From a checkpoint of a small contrastive image-text model: text encoder layers 6, trained on regions of photos with short descriptions (Visual Genome).
Rows from block 3 of the image encoder, named by matrix and row number. Rows with one number belong to one neuron. Each number is 128 + 24 x the weight over its row's rms, rounded and kept within 0 to 255. All counts start at 0. After the name is the row's rms in percent of the matrix's.
# gate: MLP gate (encoder.blocks.3.mlp.gate.weight, 320x160), inputs 54-107
# fc1: MLP up (encoder.blocks.3.mlp.fc1.weight, 320x160), inputs 54-107
# fc2: MLP down (encoder.blocks.3.mlp.fc2.weight, 160x320, transposed), outputs 54-107
gate.216 110 [124 132 110 110 135 118 159 120 120 160 150 131  81 163 117 128 142 163 119 117 128 146 168 144  88  95  88 111 122 114 130  77 125 107 122 150  91 104 113 108  98 121 168  98 132 141 137  87  99 184 142 117 113 137]
fc1.216 109 [104 148  76 111 110 126 138 153 113 149 137 133 130 160 150  92 133 157 114 123 134 144 152 136 101  99  85 102 108  99 101 101 138  94  79 114 113 121 114  92  77 137 128 127 169 109 140  91 105 130 128 121 108 138]
fc2.216 115 [122 120 162 107 121 120 136 151 126 111 117 147 122 134 113 116 146 106 144  93 121 154 136 125 120 138  87 125 136 143 143 128 170 126 104 155 141 150 119 152  91 101 152 141 138 127 113 132 157 147 160 147 134 106]
gate.217 128 [134 136 103 163 136 148  98  83 103 147 134 129 138 143 107 153 133 120 153 143 147 165 157 118  77 134 119 137 135 104  87 113 167 113  84 121 139 124 130 122 109 124  90 152 138  99  81 158  90 109 124 117 178 129]
fc1.217 132 [102 109 130 117 162 135 106 129  88 147 157 107 146 151 107 114 146 131 170 149 112 160 165 109  85 152 141  69  79 142 115 144 107 167  86 149 110 124 168 125 144 139 136 100 115 100 113 111  96 155 127 121 164 135]
fc2.217 124 [153 121 129 119 115 177 159 143 166 166  98 122 152 133  93 125 126 142 154 108 142 122 105 131 186 131 116 132 165 132 108 123 109 103 139 146  94 113 130 120 149 119 103 160 155  74  61 152 140 103 140 161 159 103]
gate.218 118 [ 99 140 189  99  87 129 139 160 150 129 165 155 141 174 164 153 131 150 114 133 106 123 163 160 119 120 153 127 101 145 125 166 164 143 118 149 154  93  85 174 143 118  99 151 109 139 143  90 127 125 130 107 135 131]
fc1.218 114 [154 129 123 153 131  80  85 141 139 120 150 144 122 143 115 167 123 121  98 118  58 144 154 152 140 119 115 147 173  82 102 182 103 139 171 140 115 155 171 152 122 137 119 121 125 108 135 134 125 161 100 123  84 116]
fc2.218 117 [110 118 119 117 113  69 149 154 113 127 115 138 168 155 106 168 170 159 123 153 159 119 146  93 171 146 153 174 125 130 149 140 156 101 141  89 146 120 119 151 146 143 102 128  96  88  94 170 133 110 115 156 103 123]
gate.219 117 [119 171 135 105 136 140 171  90 133 147 135 126  87 102 136  94 143 127 133 193  99 118 138 131  97 125 159  81  80 125  80 110 142 138  87 145 126 116 141 142 140 115 136 120 104 127 152 117 133 139 122 169 135 108]
fc1.219 121 [127 109 158 110  77 141 164 144 110 173 158 121 104 149 150 114 165 137 123 132 139 169  87 158 127 129 168 113  89 133 122 148 100 101 103 149 156 117 115 139 118 126 158 101 113 135 140 136 167 116 157 122 110 192]
fc2.219 128 [ 87 116 120 161 111  50  80 114 112  92 164 155 117 116 167 121 132 101 132 124 124 121 163 118 136 100 153 171 170 146 135  73 119 146 119  62 134 112 161 142 144 112 112 134 160 139 125 101 134  90 135  93 156 125]
gate.220 122 [ 87 157 137  92  98 144 177 101 106 143 105 146 129 136 131 105 155 142 163 155 108 136 118  80 121 123 101  87 117 129 160 148  88 151 116  82 126 115 160 123 150 138 117 115 116 115 164  95 140 156  78 128 160 127]
fc1.220 118 [115 124 173 149 147 155 147  86 106 113 118 109 101 140  96  68 126 169 136 143 135 119 136 157 109 177  94 133 152 147 146 133 130 140 122 109 103  91 133 145 150 126 121 120  88 141 151 141 130 146  88  92 136 127]
fc2.220 113 [114 123 155  99 142 136 143 115 105 110 177 116 127 128 165 143 159 117 124 122 121  67 122 101 116 138 116 128 174 114  91 139 133  91 143 131 145 106  88 112 106 104  97 154 175 189 134 116 117 169 154 121 109 151]
gate.221 114 [117 118 119 101 128 111 135 117 142 116 152 113  91 113 136 126 113 111 133  94  98 113 118  98 133  98  95 147 117 120 104 142 106 168  76 135 133  85 168 152  95 134 100 107 127 126 127 109 104 106 110 135 137 122]
fc1.221 120 [125 129 111 157  89 128 127  98  94 121 112 133 139  97 141 137 167 124 126 152 125 143 147 118  98 135 107  52 108 162 104 130 165 115  88 134 123 102 141 118 105 101 154 157  78  99 106 127 140 146 111 107  96 153]
fc2.221 122 [164 108  56 109 139 105 110 131 148 166 105 117 165 110 131 110 119 133 109 108 136 159 170  99 135 109 178 178 170 133 126 146 165  76 173 125 130  97 139 133 108 125 134 130 148 131 123 116 115 142 125 119 102  96]
gate.222 069 [151 133 182 164 119 134 149  99 127 108 110 129 123 156 122 113 113 166 128 107 120 114  93 142 160 122 139 141 118 119  90 126 133 120 117  89 168 144 160 137 125 152 102 128 133 162 162 115 141 138 118 170 119  77]
fc1.222 053 [156 124 189 166 119  98 144 153 147  75 112 110 124 173 120 165 121 146 116 116 117 112 100 123 137  98 123 120 140 119 107 152 103 137 150 109 125 146 135 145 155 182 107 108 117 182  89  86 126  89 144 139  97 149]
fc2.222 056 [109 119  84  93  93 103 140 111 168 140 166  88 109 124 133 115 154 124 143 115  97 118 159 173 116 112 126 151 125 116 134 133 112 161 115 128 154 131 127 138 118  97 125 151 122 105 113 123 147 129 119 174 121 157]
gate.223 035 [120 156 159  91 132 160 133 150 140 108  97 116  92 122 151 102 132 106 112 125 118 145 169 136 137  91 143 148 129 149  94 114  92 139 149 124 130 158 138 133 123 148 114 166  96 158  98 165  57 110  85  95  91 174]
fc1.223 033 [ 95 138 140 131 141 123 136 158 150  98 145 100 148 120 131 134 138 127  93 107  96 137 121 182 128 109 114 120 105 118 201 110  96 135 140 148 100 112 107 120  99 116 125 126 170  85 119 123 130 115 113 121 153 139]
fc2.223 032 [107 125  85 118 116 161 133 142 173 122 116 137 158 173  99 157 159 129 106 114 138 118 117 128 106  97 145 110 150 130  92 156  74 140 100 112 140 104 148 127 149  86 142 148 117  87 163 125 128 110 124 111 169 134]
gate.224 064 [163 127 129 151 120 144 122 144  81 103 157 152 107 131 143 175 133 105 110 138 144 113 128 120 121  99 127 103 108 146 118 151 107 128 127  80 105 161 109 154 122 122 116 160  99 130 122 130  85 139 139 108 160 112]
fc1.224 059 [144 108 120 117 123 137 109 126  97 128 180 147 139 126 131 177 121 131 100 123 131 146 139 122 132 106 126 119 120 162 112  92 151 121 130 148 130 131  83 185 110 167 132 202 120 128 129 140 106 173 111 131 147 128]
fc2.224 058 [117 171 109 117 144  78 130 148 154 151  91 104 147 132 149 119 122  98 129 164 110 105 138  79 156 136 157 128 166 131 112 166  82 128 138  79 149  86 176 151 157 158 160 124 111 133 125 109 152 159 130 102 158 146]
gate.225 058 [181 111 162 117 106 142 100 157 138 105 159 119 145 145 103 130  89 126 158 110 127 117 156  82 139 128 142 119 132 137 161 129 113 180 125 135 123 116 119 170  87 105 158 151 108 154 163 123 121 164  89 115 138 129]
fc1.225 060 [129 124 156 106 106 158 156 120 138 129 113  96 138 143 138 112 140 166 176 126  96  95 153 121 105 149 108 124  98  94 136 147 122  97 132 143 110 133  94 123 102 146 162  96 130 145 139 129  94 167 150 107  89  96]
fc2.225 052 [107 143 146  98 148  99  89 144 113 138 123 196 124 105 111 136 120 138 121 138 194 117 133  76 156 159 113 129 123 100 158 133 136 122 110 122 134 148 119 129 141 126 123 113 154 124 112 122 119 128  87 137 128 100]
gate.226 090 [123 133 174 132 120 104 113 143 148 153 144 123 129 135 106 117 129 131 109 169  90 125 132 116 141 139 140 139 122 114 148 144  96 123  74 128  90 126 157 173  98 166 146 132 157 130 125 129 115  96  98 113  93 114]
fc1.226 085 [122  97 161 144 167 119 107 108 145 118 132 165 128 144 146 132 129  65 164 141 125 141 132 154 141 108 135 143 115 113 124 128 121 117 119 156 103  81 143 121 162 142 130 126 168 139 124 127 161  94 146 126  75 108]
fc2.226 093 [104 104 141 107 120 111 128  99  96 133 153  98 161 117 127 109 140 161 121 103 158 109 116  88 154 143 115 113 158 116 102 142 118 114  99 100 128 116 137 115 139 146 136 150 173 135 143 143 178 169 122 154 157 147]
gate.227 043 [110 135 108 162 120 128  96 132  66 145  89 151 118 120 107 174 129 135 176 184 119 132 167 158  83 114 123 135 110 120 115 124 142 179 127 165 134 161 131 142 136  91 114 116 127 123 130 123  80 125 113 107 153 115]
fc1.227 040 [185 133 156 144 117 183 138 126  71 139 131 131 135 129 108  99 131 128 110 151 115 140 137  99 117 140 124  95 120 132 145 113 117 144 146 142 129 121 153 116 140 111 106 136 140  94 152  90  80 152 107 119 164 116]
fc2.227 037 [150 113 175  81  98 133  85 121 181 116 135 118 122 103 132 133 123  95 135 116 158  85 102 111 131 133 109 160 127 141 135  72 103 110 125  89 126 110 149  92  98 131 103 150 158 168 113 131 149 143 132 136 163 141]
gate.228 115 [104 176 124  98 115  88 153 112 160 145  80 148 153 137 120 115 129 137 132 124 115 140 125 129 158 113 112 129 148 145 134 166 127 124 133 108 141 161 156 162 110 104 134 150 124 150 102 143 120 124  99 162 153 119]
fc1.228 109 [ 64 117 153 107 114 114 149 149 140 135 117 110 156 138 130 125 110 120 139 105 156 139 126 103 186 144 112 132 121 100 135  84 141 115 136 103 144 119 128 144 117 130 129 171 136 134 101 136 129 165 124 135 136  97]
fc2.228 125 [153 162 102 130 112 139 153 129  93 116 153 138 115 142 109 160 109 135  95 129  97 147 141 114 123 138  68 108 131 116 115 138 141 150 126 130 105 152 112  99 119 133 114 138  92 127 118 119 151 150 150 143 120 136]
gate.229 122 [121 124 146 186  87  94 118 101 166 161 103 137 133 143 145 102 137 142 149 132 132 124 130  94 118 100 143 163 152 134 175 151 140 149 103  80 161 149 130  84 155 116 123 104 134 131 138 130 103  98 100  65 114 110]
fc1.229 120 [146 167 118 134 168 121 121 133 131 135  84 142 116 130 128 148 133 126 121 106 143 175 126 157 125  88  75 161 131 121 168 100 136 137 142 100 123 210  92 168 133 164 143 122 120 122 132 120 117 121 143  94 109 129]
fc2.229 129 [124 123 116 144 149  98 111 186 114 119 158 119 157 108  76 125 131 134 124 161 116 126 138 133 168 148 116  90 116 149 124  80 127 141 143 125 122  99 178 111 141  84 121 157  59  82 146 120 176 107 139 155 120 102]
gate.230 097 [113 144 114  93 146 120 110 139 128 170 117 159 133 135 139 117 106 143 127 105 145 140 122 124 156  94 109 143 163 108 156 140 149 162 124 105 104 117 158 117 138  94 150  99 126 147 153 143 106 144  79 140  99 145]
fc1.230 108 [143  99 137 124 131  64 135 111 107 131 118 177  90 116 144  99 119 129 128 104 144 100 143 147  99  87 114 150  95 111 158 105 186 102 136 125 123 153 127 115 157 106 122 108  90 168 142 145 114 111 143 165 120 160]
fc2.230 102 [115 142 133 124 119 145 148  95 100  74 137 144 112 136 129 137 146  91  97 112 147 140 139 149 131 153 120 155  86 161 118 165 130 148 129 122 161  73 155 118  90 156 155 105 122 134 124 125 135 121 114 112 131 133]
gate.231 077 [169  95 133 120 119 195 147 121 101 139 167 141 118 147 155 105  98 189 134  97 117 130 135 135  65 135 117 140 150 135 152 106 131 106 114 117 127 168 131 127  83 106 134 124 166  99 119 151 147 103 128 143 118 136]
fc1.231 071 [108 174  98 113 169 135 129 138 189 156 109 121 147 135 124 120 134  99 153 157 157 148  81  59 143 155 161  66 129  94 147 129 154 140 139 109  93 115 142 119 148 120 133 116  93 116 102 142 143 122 169 122 143 152]
fc2.231 074 [131 138 133 158 113 121 144 142 162 117 151 108 127 126 127  75 147 121 101 153 100 119 126  84 108 123 110  93 110 130 188 119  92 165 148 119 153 108  99 165 121 138 125 107 187 112 123 154 132 147 128 106 119 133]
gate.232 103 [126 113 138 161 113 147 117 120 107 128 131 104 125 112 130 126 115 181 125 144 160 118 186 134 144  94 139 119 113 158 125 110 115  71 124 119 114 139 173 148  89 138 134  96 111 142 125 131 118 163 152 136  79 120]
fc1.232 094 [141 103 127 120 118 134 162 130 138 112 122 153 100  90 142 150 116 102 108 185 120 137 104 102 112 118 126 101 133 141 126 168 100 184 118 138 143 149 146 113 123 130 125 145 129 127 136 128 107 142 118 126 144 145]
fc2.232 096 [138 107 132 121 138 128 119 119  91  83 132 109 125 115 157 147 157 133 170 152 127 104 106 132 157 159  90  99 137 168  84 143  93 126 114 114 104  79 127 166 143 122 117  70 100 139 100 151 118  91 147 143 183 126]
gate.233 123 [136 142 161  88 118 170 149 129 128 167 149 116  82 160 115  84 136 136 125 109  86 148 134 152  68 122 154 139  99 106 157 106 126  93 105 118 132 108 159 169 125 117 120 124  79 154 119 124 151 141 125 133 141 158]
fc1.233 121 [101 178 179 105 109 179 134  91 156 121 116 158 161 128 135 109 174 155 155 125 127 148 159 169 103 121 117 153  93 105 124 138 115 141 145 117 158  90  81 164 148 110 103 125 130 114 148 122 126 148 126 105 111 151]
fc2.233 128 [110 103 105 152 140 112  90 113  98 150 109 103 143  97 156 135  99 100 125 149 116 145 137 107 154 151 123 140 154 113 124  89 102 167 119 121 156 142 115  78 100 107 122 152 150 124 106 127 105 141 116 159 116 130]
gate.234 088 [119 102 149 104 119 126 157 150 146 115 191 138 159 118 109 149 121  52 132 131 137 184 123 140 174  90 142 111 154 166 121 140 128 145 131 120 142  98 102 103 130 104 116 133  98 143 136 127 127 111 166 103 148  96]
fc1.234 088 [123 119 118 126  83  82 130 116  75 151  70 153 117 134 124 127 137 159 152 115 132 161 137 137 124 167 120 107 129 119 161 131 127 124  94 124  80 137 153 133 115 143 104 146 137 157 135 139 142 106 102 114 119 119]
fc2.234 078 [128 127 138  95 137 108 122 101 159  97 142 109 102 146 103 155 120 115 130 173 161 157  94 135 109 131 153 154 115 121 129 101 103 118 128 128 121 181 160  99  94 122  73 128 112 153 149  95 118  92 116 118 107 157]
gate.235 118 [ 86 142 122 128 146 167 112 105  96 134 126 165 113 125 186 112 119  92 167 140 114 141 156 131 124  97  94 118 162 126 105 113 107 123 128 122 120 108  90 121 153 112 131 133  69  84 108  69 154 143 120 137 109 138]
fc1.235 120 [129 107 151 179 139 137 117 150  95 103 133 146 125 101 143 141 115 119 120 135 135 122  95 153 122 139 152 114 190 158 165 129 112 136 166 134 132 128 100 100  87 115 124 143 104 135 121  89 145 170 145 162 133 104]
fc2.235 118 [121  97 129 131 140 133 135 114 130 116 128 179 102  88 148 128 127 174 127 155 110  86 110 149 122 145 131 101 100 102  95 103 172  93 109  93 146 164 142  82 130 136 151 114 145 138 140 108 109 153 112 165 133  92]
gate.236 074 [134 138 173 170 143 131 115 192 175 105  92 144 140  99 133 142 118 130 118 114 139 142 181 126 122 111 150 169 114 141  95  99 137 142 125 139 122 127 103 177 155 146  73 124 126 146 158 139 138  99 129 143 139  91]
fc1.236 079 [126 172 164 167 165 118 113 165 168 104 104 124 150 113 135 116 126 116 121 122 158 154 170 145 138 116 126 162 129 149 124  92 140 143 136 127 121 120  82 195 174 149  76 129 122 120 184 125 134 100 137 151 146  94]
fc2.236 082 [104  94 103 125  79 101 121 119 121 171 174 165 104 139 107  84 123 139 142 112 111 165 128 142  86 136 113 141 150 122 169 106 127 140 126  83 118  88 149 118 106 167  89 140 149 128 166 111 104  97 136 171 151 145]
gate.237 032 [137 162 166 163  93 125 135 112 111 159 184 109 148 189 173 132 122 135 117 113 129 103 139  91 127 140 131 132 146 134 139  93  90  54 112 147 115 154 120 127 130 105 104 131 107 134 124 117 136 123 127 150 104 127]
fc1.237 030 [152 113 104 112 158 142 146 133 168 138  95 159 143  80  88 152 119 130 148 100 134 136 119 152 130 116 109  93 125 111 113 159 116 212 147  98 139  97 105 150 110 196 142 114 145 137 122 137  99 132 141 162 151 160]
fc2.237 033 [128 134 158  89 157 126  85 148 158 142 106 153  71 106 155 155 125 132 128 168 110 112 109 110 144 130 133 120 121  67 125 138  91  82  85 135  74 113 169 135 125 148  94 122 127  92  99 120 160 108 121 132 131 116]
gate.238 124 [110 136 155 105 137 108 151 119 146 118 151 163 109 129 152 142 125 100 114 122 104 141 156 148 145  81 142 117 136 159 192 122 168 145 132 112 156 105 178 121 131 141 142 107 172 116 103 110 147 111 214 128 147  98]
fc1.238 116 [145 130 135  94 130 136 131 126 104 119  93 148 106 173 142  95 149 129 161 189 113 118 137 153 126 141 130 132 147 144 146 117  90 132 121 101  99 149 126 145  93 115 140 119 179 141  81 128 171 103 115 130 107 118]
fc2.238 114 [147 126 124 157 157 130 145 103 133 115 115 114  97 136  78 165  92 163 109  85 137 140 138 134 106 134 125 117 128 117 151 141 130 135 125 126 121 125 134 158 160 145  80 146 118 104 138 110 134 111  49  94 173 134]
gate.239 112 [148 119 125 123 128 119  76 161  97  99 111 176 129 151 151 109 131 146 114 132 135 138 149 136 108 109 114 124 103 123 111 114 145 102 180 115 152 159 116 119 139  96  92  70 135 102 137 135 114 138 114 116 121 137]
fc1.239 110 [109 129  87 124 152 154 119 106 131 172 140 118 105 110 140 158 155 103 146 139 137 120 111 123  95 139 151 124 170 116 162 102 129 134  92 145  98 101 126 123 139 131 153 134 148 108  80 124 105 100 168 139 125 103]
fc2.239 116 [142 131 146  70 162 131  87 143 133 166 104 162  88 109 132 176 108 131  96 167  88 135 137 105 117 124 137 150 104 131 163 130  85 138 117 105 143  71 145 146 128 117 113 127 108 120 147 126 171 131 111 156 112 128]
gate.240 119 [115 129 153 159 165 147 120 138 136 131 139 142  90 105 137 121 117  89 114 116  81 141 127 136 150  92  91 148 141 111 150 122 185  88  73 109 146 158 144 119 152 138 107 135  95 105 126 178 122 149 147 117 115 121]
fc1.240 127 [110 153 115 165 158 115 112 147 125 142 113 115 101 132  94 109 122  88 144 141 156 138 121 125 107  97 120 136 104 115 123  85 102 141 153 102 157 114 126  87  93 106 153 119 135 175 159 121 120 148  56  89  90 122]
fc2.240 122 [142 154 133 147 157  98 132  96 112 112 124 134 107 104 116 126 159 128 119 186 103 157 133 154 157 137 150  71 167 153 134  96 101 141  87 150  74 104 159 145  92  94 135 141 120 120 120 159 142  87 127 126 136 109]
gate.241 096 [125 124  96 178 114 135 107 120 134  96 144 103 125 191 161 142  92 163  82 161 119 142 156  76 141 137 104 154  98 102  94 127 127 136 121 159 113 137 168 123 131 163 123 171 101 146 127 113 114 208 122 115 148  75]
fc1.241 097 [ 97 116 170  96 105  98  98 135  98  97  88 134 149  98 181 109 139 145 112 120 169 175 109  87 137 134 120 123 133 145  92 142 127 128 143 170 122 134 170 125  77 100 147 172 161 133 138 128 145 114 111 138 170 136]
fc2.241 090 [109 167 101 102 138  98 141 146 140 111 136  83 141 126 138 100 136  83  82 122 122 145 126 172 101 124  76 101 121 131 112 120 129 105 108  73 104 105  88 174 126 113 107 106 125 134 158 118 123 129 138 158 101 123]
gate.242 045 [118 121 140 127 140 114 133 122  75  81 133 128 122 127 186 107 152 169 113 136 110 145 122 149 123 113 116 133 151 122 149 144 112 155 111 117 169 165 121 147 133 175 136  93 163 128 130 132 134 122  94 125 117 178]
fc1.242 042 [122  83 149 124 138 206 125 171 106  86 168 107 155 143 116 124 174 153  90 101  99 125 148 147 111 121 113 157 155 138  91 137 133 171 117 141 142 150  88 124 111 151 116 129 138  87 142 105 180 114 108 139 119 137]
fc2.242 041 [113 119 103 130 118 102 103 127  98 124 150  99 114 203 112 147 152 111 163 109 148 120 148 156  98 160 109 126 125 125 136 152  92  91 118 135 142 154 113  94 155 122 143 176 148 124 171  93 109 136 163  79 153 114]
gate.243 117 [152 130 176 102 173 161 149 134 123 135 107 141 101 160 112 100 142 129 184 124 104  89 139 152 108 134  98 142 153 136 147  82 121 136  88 111 130 108  89  95 137 158  94 127 113 125 149 127 161 125  75 164 148 113]
fc1.243 109 [147 128 115  96 108 105 132 127 152 113 163  95  98 123 147 127 129 154 107 104 143 119 121 130 151  86 174 121  90 150 146 135  99 136 148 139 143 132 169 102 148 125 102 141 145 121 117 127  88 149  91 121  96 185]
fc2.243 119 [169 145 114 152 142 104 101 135 154 102 148 151  70 134 143 115 110 129 105 105  70 115 141 142 116  94  83 138 149 151 146 106 147 154 124 140 119  79  82 148 164 101 140 146 117  92 119 144 110 180 138 160 165 157]
gate.244 111 [131 131 105 118 127 174 154 156 118 122 127 127 138 112 116 131  81 135  94 100 125  96 120 116 117 130 118 115 156 110 104 181 120 159  88 123  71 108 162 125 121 119 194 126 151 115 110 151 136 127  91 154 146 100]
fc1.244 109 [116 113 137  94 126 207 151 125 122 119 112 104 121 120 138 117  93 134 143 132 134  85  91 128 146 128 148 112 159 125 181 159 153 140 126 105  74 109 119 168 146 108 137 158 124 176 131 158 131 132  96 117 132 149]
fc2.244 108 [141 108 153 160 122  97 138 152 141 163 150 150 128 139 130 111 104 109 123 131 149 168 166 133 164  59 129 105  95 105 112 151 119 145 143 157 120  97 132 103 183 112 135 139 118 106 125 143 151 132 135 139  79 143]
gate.245 115 [131 124 119 121  94 128 117 109 109 173 137  86 129 121  81 125  91 133 113 139 140 140  87 129 131 117 156  94 125 103 136 145 121 113 144 163 162 120 164 119 128 136 168 126 133 150 128 115 121 125 116 115 121 113]
fc1.245 108 [146 173 109  91 135 123 102 141 108  92 101 135  90 129 155 119 165 118 123 119 138 130 158 130  74 108  89 122 165 120 135 188 110  99 175 133 110 128 102 132 139 124 151 129 140 138 121 120 126 128 164 131 127 154]
fc2.245 100 [126 132 114 184 101 164 129 103  91 119 128 153 107 136 115 124 104 195 118 147 120 111 148 136 107 133  91 104 104 139 138  93 151 150 114 131 116  91  62 137 139 147 161 157 109 151  77  87 155 140 130 101 170 145]
gate.246 123 [ 86 159 127 168 104 123 141 156 100 117 149 108 154 128 104 136  74 132 101 115 112 133 154 140 125 109 123 114 138  97 129 145 115 138 100 133 117 142 133 117 126 148 124 141 121 106 135  93 191 162 147 123 115 128]
fc1.246 108 [ 86 160 129 161 121 156 149 151 120 141 162 108 174 134 140 150 104 119 143 127 118 150 136 149 155 149 141  78 141 119 150 115 114 123 119 172 114 147 138 113 138 140 107 124 109  88 131 116 147 139 113 146  97 110]
fc2.246 110 [138 144 104  83 151 150 170 190 182 171  72 136 105 121 123 146 151 115 111 157 145  89  93 126 131 149 148 121 127 135 125 133 133 103 151 112 147 118 116 155 111 128  87 129 121 153 107 124 109 107 153 171 129 140]
gate.247 116 [179 139 118 144  82 108 138 119 125 136 156 143 111 124 119 111 143 117 109 149 170 109 101 123 162  73 155 129 184 179 151 121 122 136 136 121 130 100 162 176 152  97 144  96 111 157 128 114 112 116 121 180 111 130]
fc1.247 125 [211 103 152 146 124 161 109 109 108 174 151 141 154 129 156 148 122 135 135 133 149 170 151 128 154 131 105 120 144  89 145 132 140 126 100 133 160 162 109 124 115 134 163 141 125  99 121 108 106 155 112 116 123  99]
fc2.247 109 [127 149 116 185 151 122 121 125 109  90 115  92 107 135 169 124 123 136 148 103 123  71  84 137 150 114 109 154  97 124 121 159 114 128 141 100  89 130 117  99 108 129 115 199 126 113 124 108 124 114 145 115 110 113]
gate.248 117 [164 144 144 134 147 174 116 134  96 125 118 117 141 143 138 167 138 125 100 136 119 140 162 138 181 102 153  87 138  91 100 128  94 148 172 148  98 177  98 140 135 108 134 153  92 145 154 144  85 126 111  91 166 104]
fc1.248 117 [165 129 152 115  81 144 143  85 129 189 136 110 136  94 126 120 152 143 158 127 136  82 114  89 127 162 156  98 159 119 149 118 171 123 150 133 122  86 122 145 114 129 158 154 116 128 121 155 128 149  86 136 146 143]
fc2.248 117 [124 112 169 119 126  74 167 102 131  81 133 111 125  91 137 132 124 127 115 107 169 142 144 156 135 132 126 149 118 160 163 125 105 108 102 124 106 120 108 115 114 139 157 101 125 115 118 136 147 147 131 108 124 125]
gate.249 124 [126  83 116 126 153 113 150 127 153 185 174 143 128 139 107 128 141 126 136 100 147 153 116 146  52 151 147  99 111  96 104  90 117 131  95  98 113 141 121 118 151  93 132 135 121 136 113 156 128  91 102 132 111 152]
fc1.249 124 [142 175 109  80 110 137 134 116 130  99 129 118  90  96 163 122 129 140 133 131 152 144 149 116 132 176 129 145 110 138 162 169 118 115 164 121 123 150  85 121 133 123 141 115 121 121 165  98 144 147 155 116  69 178]
fc2.249 123 [144 107 123 130  77 125 118 148 117 158 118  94 102  89  88 136 185 148 123 100 125 137 114 152  92 112  98 179 162 129 114  94 132 148 107 133 127 130  91 127 140 138 120 171  98 145 117  65 123 108 120 102 140 124]
gate.250 062 [121 166 156 119 159 164 167 104 121 118 139 130 131 126 139 148  73  93 125 117 111 153 111 156 103 110 131  96 140 132  95 119  94 151 118  63 181 146 133 163 138 120 133 139 134 130 131 125 114  94 136 133 132 124]
fc1.250 055 [133 103 127 137 136  83 154 129  80 127  98 164 166 143 129 111 116 126  85 175 139 146 155 153  91 129 146 125 159 120 148 117 161 132 131 122  95 142 178  92 105 122 113 118 120  95 100 157 112  94 113 135 161 135]
fc2.250 054 [144 156 137 134 109 145 135  86 104 124 138  92 127  99 147 124 123 146 133 124 152 141  87 119 116 148 121 120 114 183  99 116 155 130 158 159 113 136  70 154 137 134 166  88 130 170  97 133 100 116 150  89 102 125]
gate.251 124 [140 166 136 138 127 122 125 152 122 137 133 139 152 136 132  80 135 131 129 115 145 131 152 140  97 104 151 128 113 105 140 123 156 108 150 107 140 117 101  97 169 122 199 113 121  88 140 125 116 139 124 146 125  98]
fc1.251 117 [136 142 125 119 139 103 169 129 100 108 144 139 149 149 146 126 141 147  94 122 133 157 146 121 118 110 114 110 166 109 179  92 172 142 157 120 114 154 101 102 173 132 164 129 145 124 137 127 137 103 113 158 171 127]
fc2.251 112 [115  84 157 121 198 147 144 130 167 136 117 130 115 152  51 141 123 143 174 160  86 132 143 147 173 138 161 120 146 131 108 151 156 129 166 116 111  92 157 130  96 125 113 122 128 125  95 115 100  81 136 140 123 145]
gate.252 105 [112 147 146 134 117 103 168 107  88 147 156 144 153 108  94 104 120 163 123 134  83 164  96 159 112 128 175  97  87 174 137  99 140 135 125 112 123 126 141 107 157  83 113 126 123 127 120 121 181 129 154 158 135 119]
fc1.252 111 [165 103  95 115 134 145  88 146 136  94 107  80  97 154 153 116 111 119 116 135 145 108 166  88 142 123  86 122 166 101 111 158 102 125 126 124 114 119 113 122  95 150 160 128 149 157 127 132  88 121  83 136 114 139]
fc2.252 116 [124 127 115 191 143 107 142  91 141 131 139 121 128 139 120  91 191 124 103 120 146 137 146 142 157 116 141 130  93 131 163  71 137 178 129 148 126 130 106 105 175 123 145 146  75 150 112 120 131 126 143 127 125 103]
gate.253 093 [116 111 131  96 126 109 118 131 107 117 157 136 155  69 137 151  56 123 124 147 116 119 106 113 105 135 118  94 104 141  53 116 142 108 111 156 131 111  95  93 114 130 175 135 147  86 152 168 165 138 114 152 155 135]
fc1.253 086 [152 129 100 119 137 111 145 154 128 116 141 142 136 102 137 153 101 146 125 119 111  82 123 139 114 147  84 116 126 116 105 164 102 107 134 110 118 156  59 129 101 139 120 139 124  84  99 137 148 153 118  83 112 122]
fc2.253 085 [148 119 127  91 135 123 125 163 118  86 129 110 128 132 137 150 130 174  95 129 147 141 176 123 129 130 101  97 160 147 112 114 148 132 127 165 140 143 168 167 163 154 126 143 137 179  62 148 154 135 116 139 143 122]
gate.254 091 [115 122 125 120 104 109 126 120 114  97 138  97 138 148 164 148 162  94 124 152 134 121 106 123 178 140 127 118 131 110 135 126 126 127  85 124 160 138 102 160  82 108 136 120 151 150 136 131 154 115 105 118 128  98]
fc1.254 101 [115 132 134 114 102 185 119 147 137 122 113 105 108 104 143 142 122 132 113 148 119  77 111 134 166 146 119 122 118 116  98 106 100 127 107 120  93 174 110 151 124 163 108 153 141 173 136 127 148 121 119 145 151 124]
fc2.254 095 [114 167 149 123 123 112 157 178 137 132 125 142 120  96 145 128 139 145 163 136 131 141  97 162 114 120 136 116 130 110 173 103 173 101 146 126 120 106 132 162  86 157 153  88 100 101 140  60 150 152 108 154 147 117]
gate.255 033 [141 107 139 109  77 113 124 141 105 143 128  79 114 139 117 141 128  99 114  87 111 143 147 126  86 114 104 117 141 149 143 145 103 144 130 184 157 142 122 144 161 145  86 127 143 147 121 141 154  96 132 180 115 185]
fc1.255 032 [162 139 114 114 141 183 135 122 118 147 143 171 160 114 118  95 133 126 157 143 145  95 102 111 151 135 116 150 142 127 109  79 126 118 153 116  84 125 105 110  96  92 159 147 126 113 181 103  85 121 102 102 135 136]
fc2.255 034 [130  86 163  95 119 162 112 107 149 120 112 145 126 130 153 115 117 122 149 111 160  66 138 136 158 105 131 167 100 118 112 135  77 130 119 135 128 165 139 125 150  83 119 156 135 108 134  98 189 119 156 116 161 144]
gate.256 114 [141 146 138  93 126 136 140 123 124 148 138 109  90  68 185 101 120 149 141 143 128 150  97 144  83  86 153 163  89 127 128 142 133 139 160  99 156 124 120  94 102 116 150 127 159 163  97 137 170 107 146 141 125 129]
fc1.256 120 [111  99  99 161  97 119  42 101 154 106 116 129 150 135 132 189 112 124 185  73 156 101 129 111 157 182  96 117 143 129 158 163 112 117 144 137 128 129 161 110 129 119 100 172 120 132 126 151 129 129 159 114 102 120]
fc2.256 125 [129 153 140  94 124 119 173 124 155 128  96 129 113  87 165  84 115 167  85 127 140 117 143 144 105 108 118 135 116 108 129 174 134 127 116 135 158 114 121 130 114 122 143 142  79 126  94 143 139  94 139  97 114 117]